config.yaml
arch: "poolformer"
model: "image embedding model"
dataset: "capsule endoscopy frames (Kvasir-Capsule)"
train_examples: 42238
num_classes: 11
embedding_dim: 192
norm: "layernorm"
norm_position: "post"
parallel_block: false
patch_size: [2, 2]
widths: [64, 128, 256]
am_softmax_scale: 16
optimizer: "adamw"
batch_size: 256
Rows from block 4, named by matrix and row number. Rows with one number belong to one neuron. Each number is 128 + 32 x the weight over its row's rms, rounded and kept within 0 to 255. All counts start at 0. After the name is the row's rms in percent of the matrix's.
# fc1: MLP up (model.blocks.4.mlp.fc1.weight, 384x128), inputs 0-127
# fc2: MLP down (model.blocks.4.mlp.fc2.weight, 128x384, transposed), outputs 0-127
fc1.18 102 [149 138 153 101 118 126 106 157  68 105 130 162 138 160  82 134 136 115 162  70 141 124  80 127 125 180 135  80 156 146 100 156 136  63 127 113  95 106 136 154 184 109 131  80 170  76 118 122 205  66 101 103 124 158  91 146  93 128 122 212 130 189 111 115 182 141  82 142 122  96 103 117 108 122  96 118 120  77 121 132 107 120 178  84 111 125 146 101  90  77 168 145 102 108  91 117 146  71 126 129 145 155 142 104 115 128 174 159 129  94  53 184  90 127  75  84 109 208 121 132 105 161 154 109 130 111 123 125]
fc2.18 065 [144 143 196 133  92 195 202 108 115 112 106 110 159 180 186 121 150 113 120 131 166 133 120 107 134 113 122  86 118 130  87 161 123 148 133 120 107 106 170 104 152 205 126 171 145 157  85 187 121 119  91 140 153 149 176 110 131 131  92 145 129 164 144 151  99  51  86 145 130 106 164 109 149  59 110 121 108 115 117 148 163 132 125 198 131 114 120 108 121 136 155 102 141 141 119 140 142  80 149 165  90 133 179 146 177  78  69 150 148  83  76 160  82 206 152 178 168 141 156 175 129 167 159 129 163 145 144 143]
fc1.19 104 [135 193 165 106 182  90 139 180  79 170 169 174 101 119 121 193 119 103 124  76 136 127 121 151 107 168 160  71 174 153 108 141 105  94  83 111  92 116 156 131 179 108 104  72 158  93 148 116 158  88 126 127 122 146  89 154 129 126 133 146 100 214 162 132 148  76 157 163 118  84 110  85  86 169  73 157 150  94 123 118 146 138 158 125  62 142 116  70  94 139 127 156 169 100 116 130  95 112 102 146 173 128 127 100 139  73 170 142  85  92 109 152 113 144  68  94 100 183 129 105 116 152 116 176 135 111 143 101]
fc2.19 081 [163 170 171 105 123 130 124 144 106 135 124 155 100 144 139 101 181 123 200  86 132 118 136 135 166 141 115 128 173 202  82 158 162  96 154  87  88 104 152 127  91  73 133  92 135 129 138 170 104 149 145 162 140 114  98 160  78  57 118 191 153 162 130 132 105  65 128 160  94  87 113 149 156 120 148 137 166 158 140 155 112 133 191  98 108 164 151 132 101 111 165 158 158 115 157 135 163  80 163 151 131 121 173  88 120 139 133 127 118  70 151  70 159 131  57 168  84 199 101 151 133 192 152 126 146 143 156 175]
fc1.21 092 [125 158 122  91 138  70 133 227 103 154 170 181 104 118  95 171 124  93 154  98 147 114 112 179 156 181  98  75 175 182  69 149 109  84 117 126 109 103 108 152 148  83 124 114 177  71 132 129 143 127 116  81 125 118 133 152 116  72 165 161 142 200 162  91 167 109 100 136 147 117 118  97  76 131 111 118 114 131 117 143 142 142 182  99 115 162 117  91  82 154 147 167 133  94 123 142 126  88  95 141 164 118 122  68 104  56 159 127  88  99 146 168 116 141  70 130 113 177  93 100 140 167  93 156  91 121 120 109]
fc2.21 066 [ 95 120 187 112 126 107 147 103  87 169 123 124 130 155 130 103 157 145 166 146 141 190 137 149  74  79  98 161 154 136 110  82 116 101 137  69  80  79  70 138 156  98  88 149 146 140 138 123 100  95 129 102 162 173 111  94  48  84 144 174 125 157 118 119 119 120 103 107 155  74 101 184 134 106 124 139 162  92 142 162 108 174 155 128  86 167 153 127 122  82 126 108 103 145 154 168 195  81 162 167 151 187 176 114 204 114 114 141 161 106 113  49  99 171 134 131 116 185 127 142 136 158 116 135 165 140 146 150]
fc1.22 091 [138 160 169  83 140 134 110 136 131  89 129 136 120 168 114 188 126  98 156  52 188 158  98 132 129 156 147  78 152 167  51 120  99  96 157 143 104 117 118 163 176  67 107  77 167 115 127 122 160 129 146 122 161 177  90 129  98 130  98 137 164 146 112 168 163  81 125 170 121  91 129 114 107 172 152 130 180  75  81 118  94 120 155 119  68 107 155 108  96 109 126 148 103 102 119 125 105  87  79 141 140 182 175 135 168  96 214 153 108  96 102 167 123 155  91 103 127 180  98 154 116 188 165 165 135 144 137 141]
fc2.22 080 [138  98  97 139 173 109 151 146  87 147 141 112  69 134 136 112 156  25 170 106 167 154 110 118 109 126 124  76 181 136 161 188 118 136 158 128  67 160 110 115 129 119 153 109 130 153 153 103 120 150 130 114  92 101 169 147 105 122 177 141 100 189 162 122  64 116 159 132 113  98 117 187 121  97 152 122 115 106 115 126  88  87 165  94  95 108 108 116  90  95 143 145 144 115 230  96 191 110 157 115 179 156 134 144  94 134 134  77 139 119 104 116 146 149 108  68 152 210 107 110  75 133 130 157 127 164 173 158]
fc1.23 113 [133 160 174 100 127 100 131 190  92 144 132 152 117 138  98 147 156 137 171  88 132 137  90 149  97 186 152  66 168 193  95 186  91  79 117 118  78  68 116 148 184  70 128 107 146  41 131 144 144 109 150 114 121 152  89 145  98  93 128 172 156 182 129 145 155  90  98 138 150  95  83 107  93 122 100 164  99 116 124 145 128 124 151  86 130 154 139  89 122 118 151 145 173  86 108 148 137  77  93 173 137 164 169 125 146  92 174 131  81  78 101 181 102 165  83  78 130 163 102 159 100 154 120 118  91 101 132 138]
fc2.23 069 [112 134 162 124 183 126 126  55 160 153 156 129 101 166 142 129 168 122 128 127 142 192 143 138  90  91 124 139 184 130 155  90  81 105  72 111 134 154  78 114  86 124  96 125 123 156 107 118 131 163 142 160 151 112  75 136  93 127 107  96 135  65 133  64 123  73 154 130 141 118  98 126 119  93  63 199 154  94 172 143 140 150  90 149  90 169 154 148 157  73 166 135 126 110 123 143 160 175 200  99 125 149 152 127 163 128 188 185  76 153 192  75 108 110 128 104  91 137 139 150 143  77  82 146 141  97 153 151]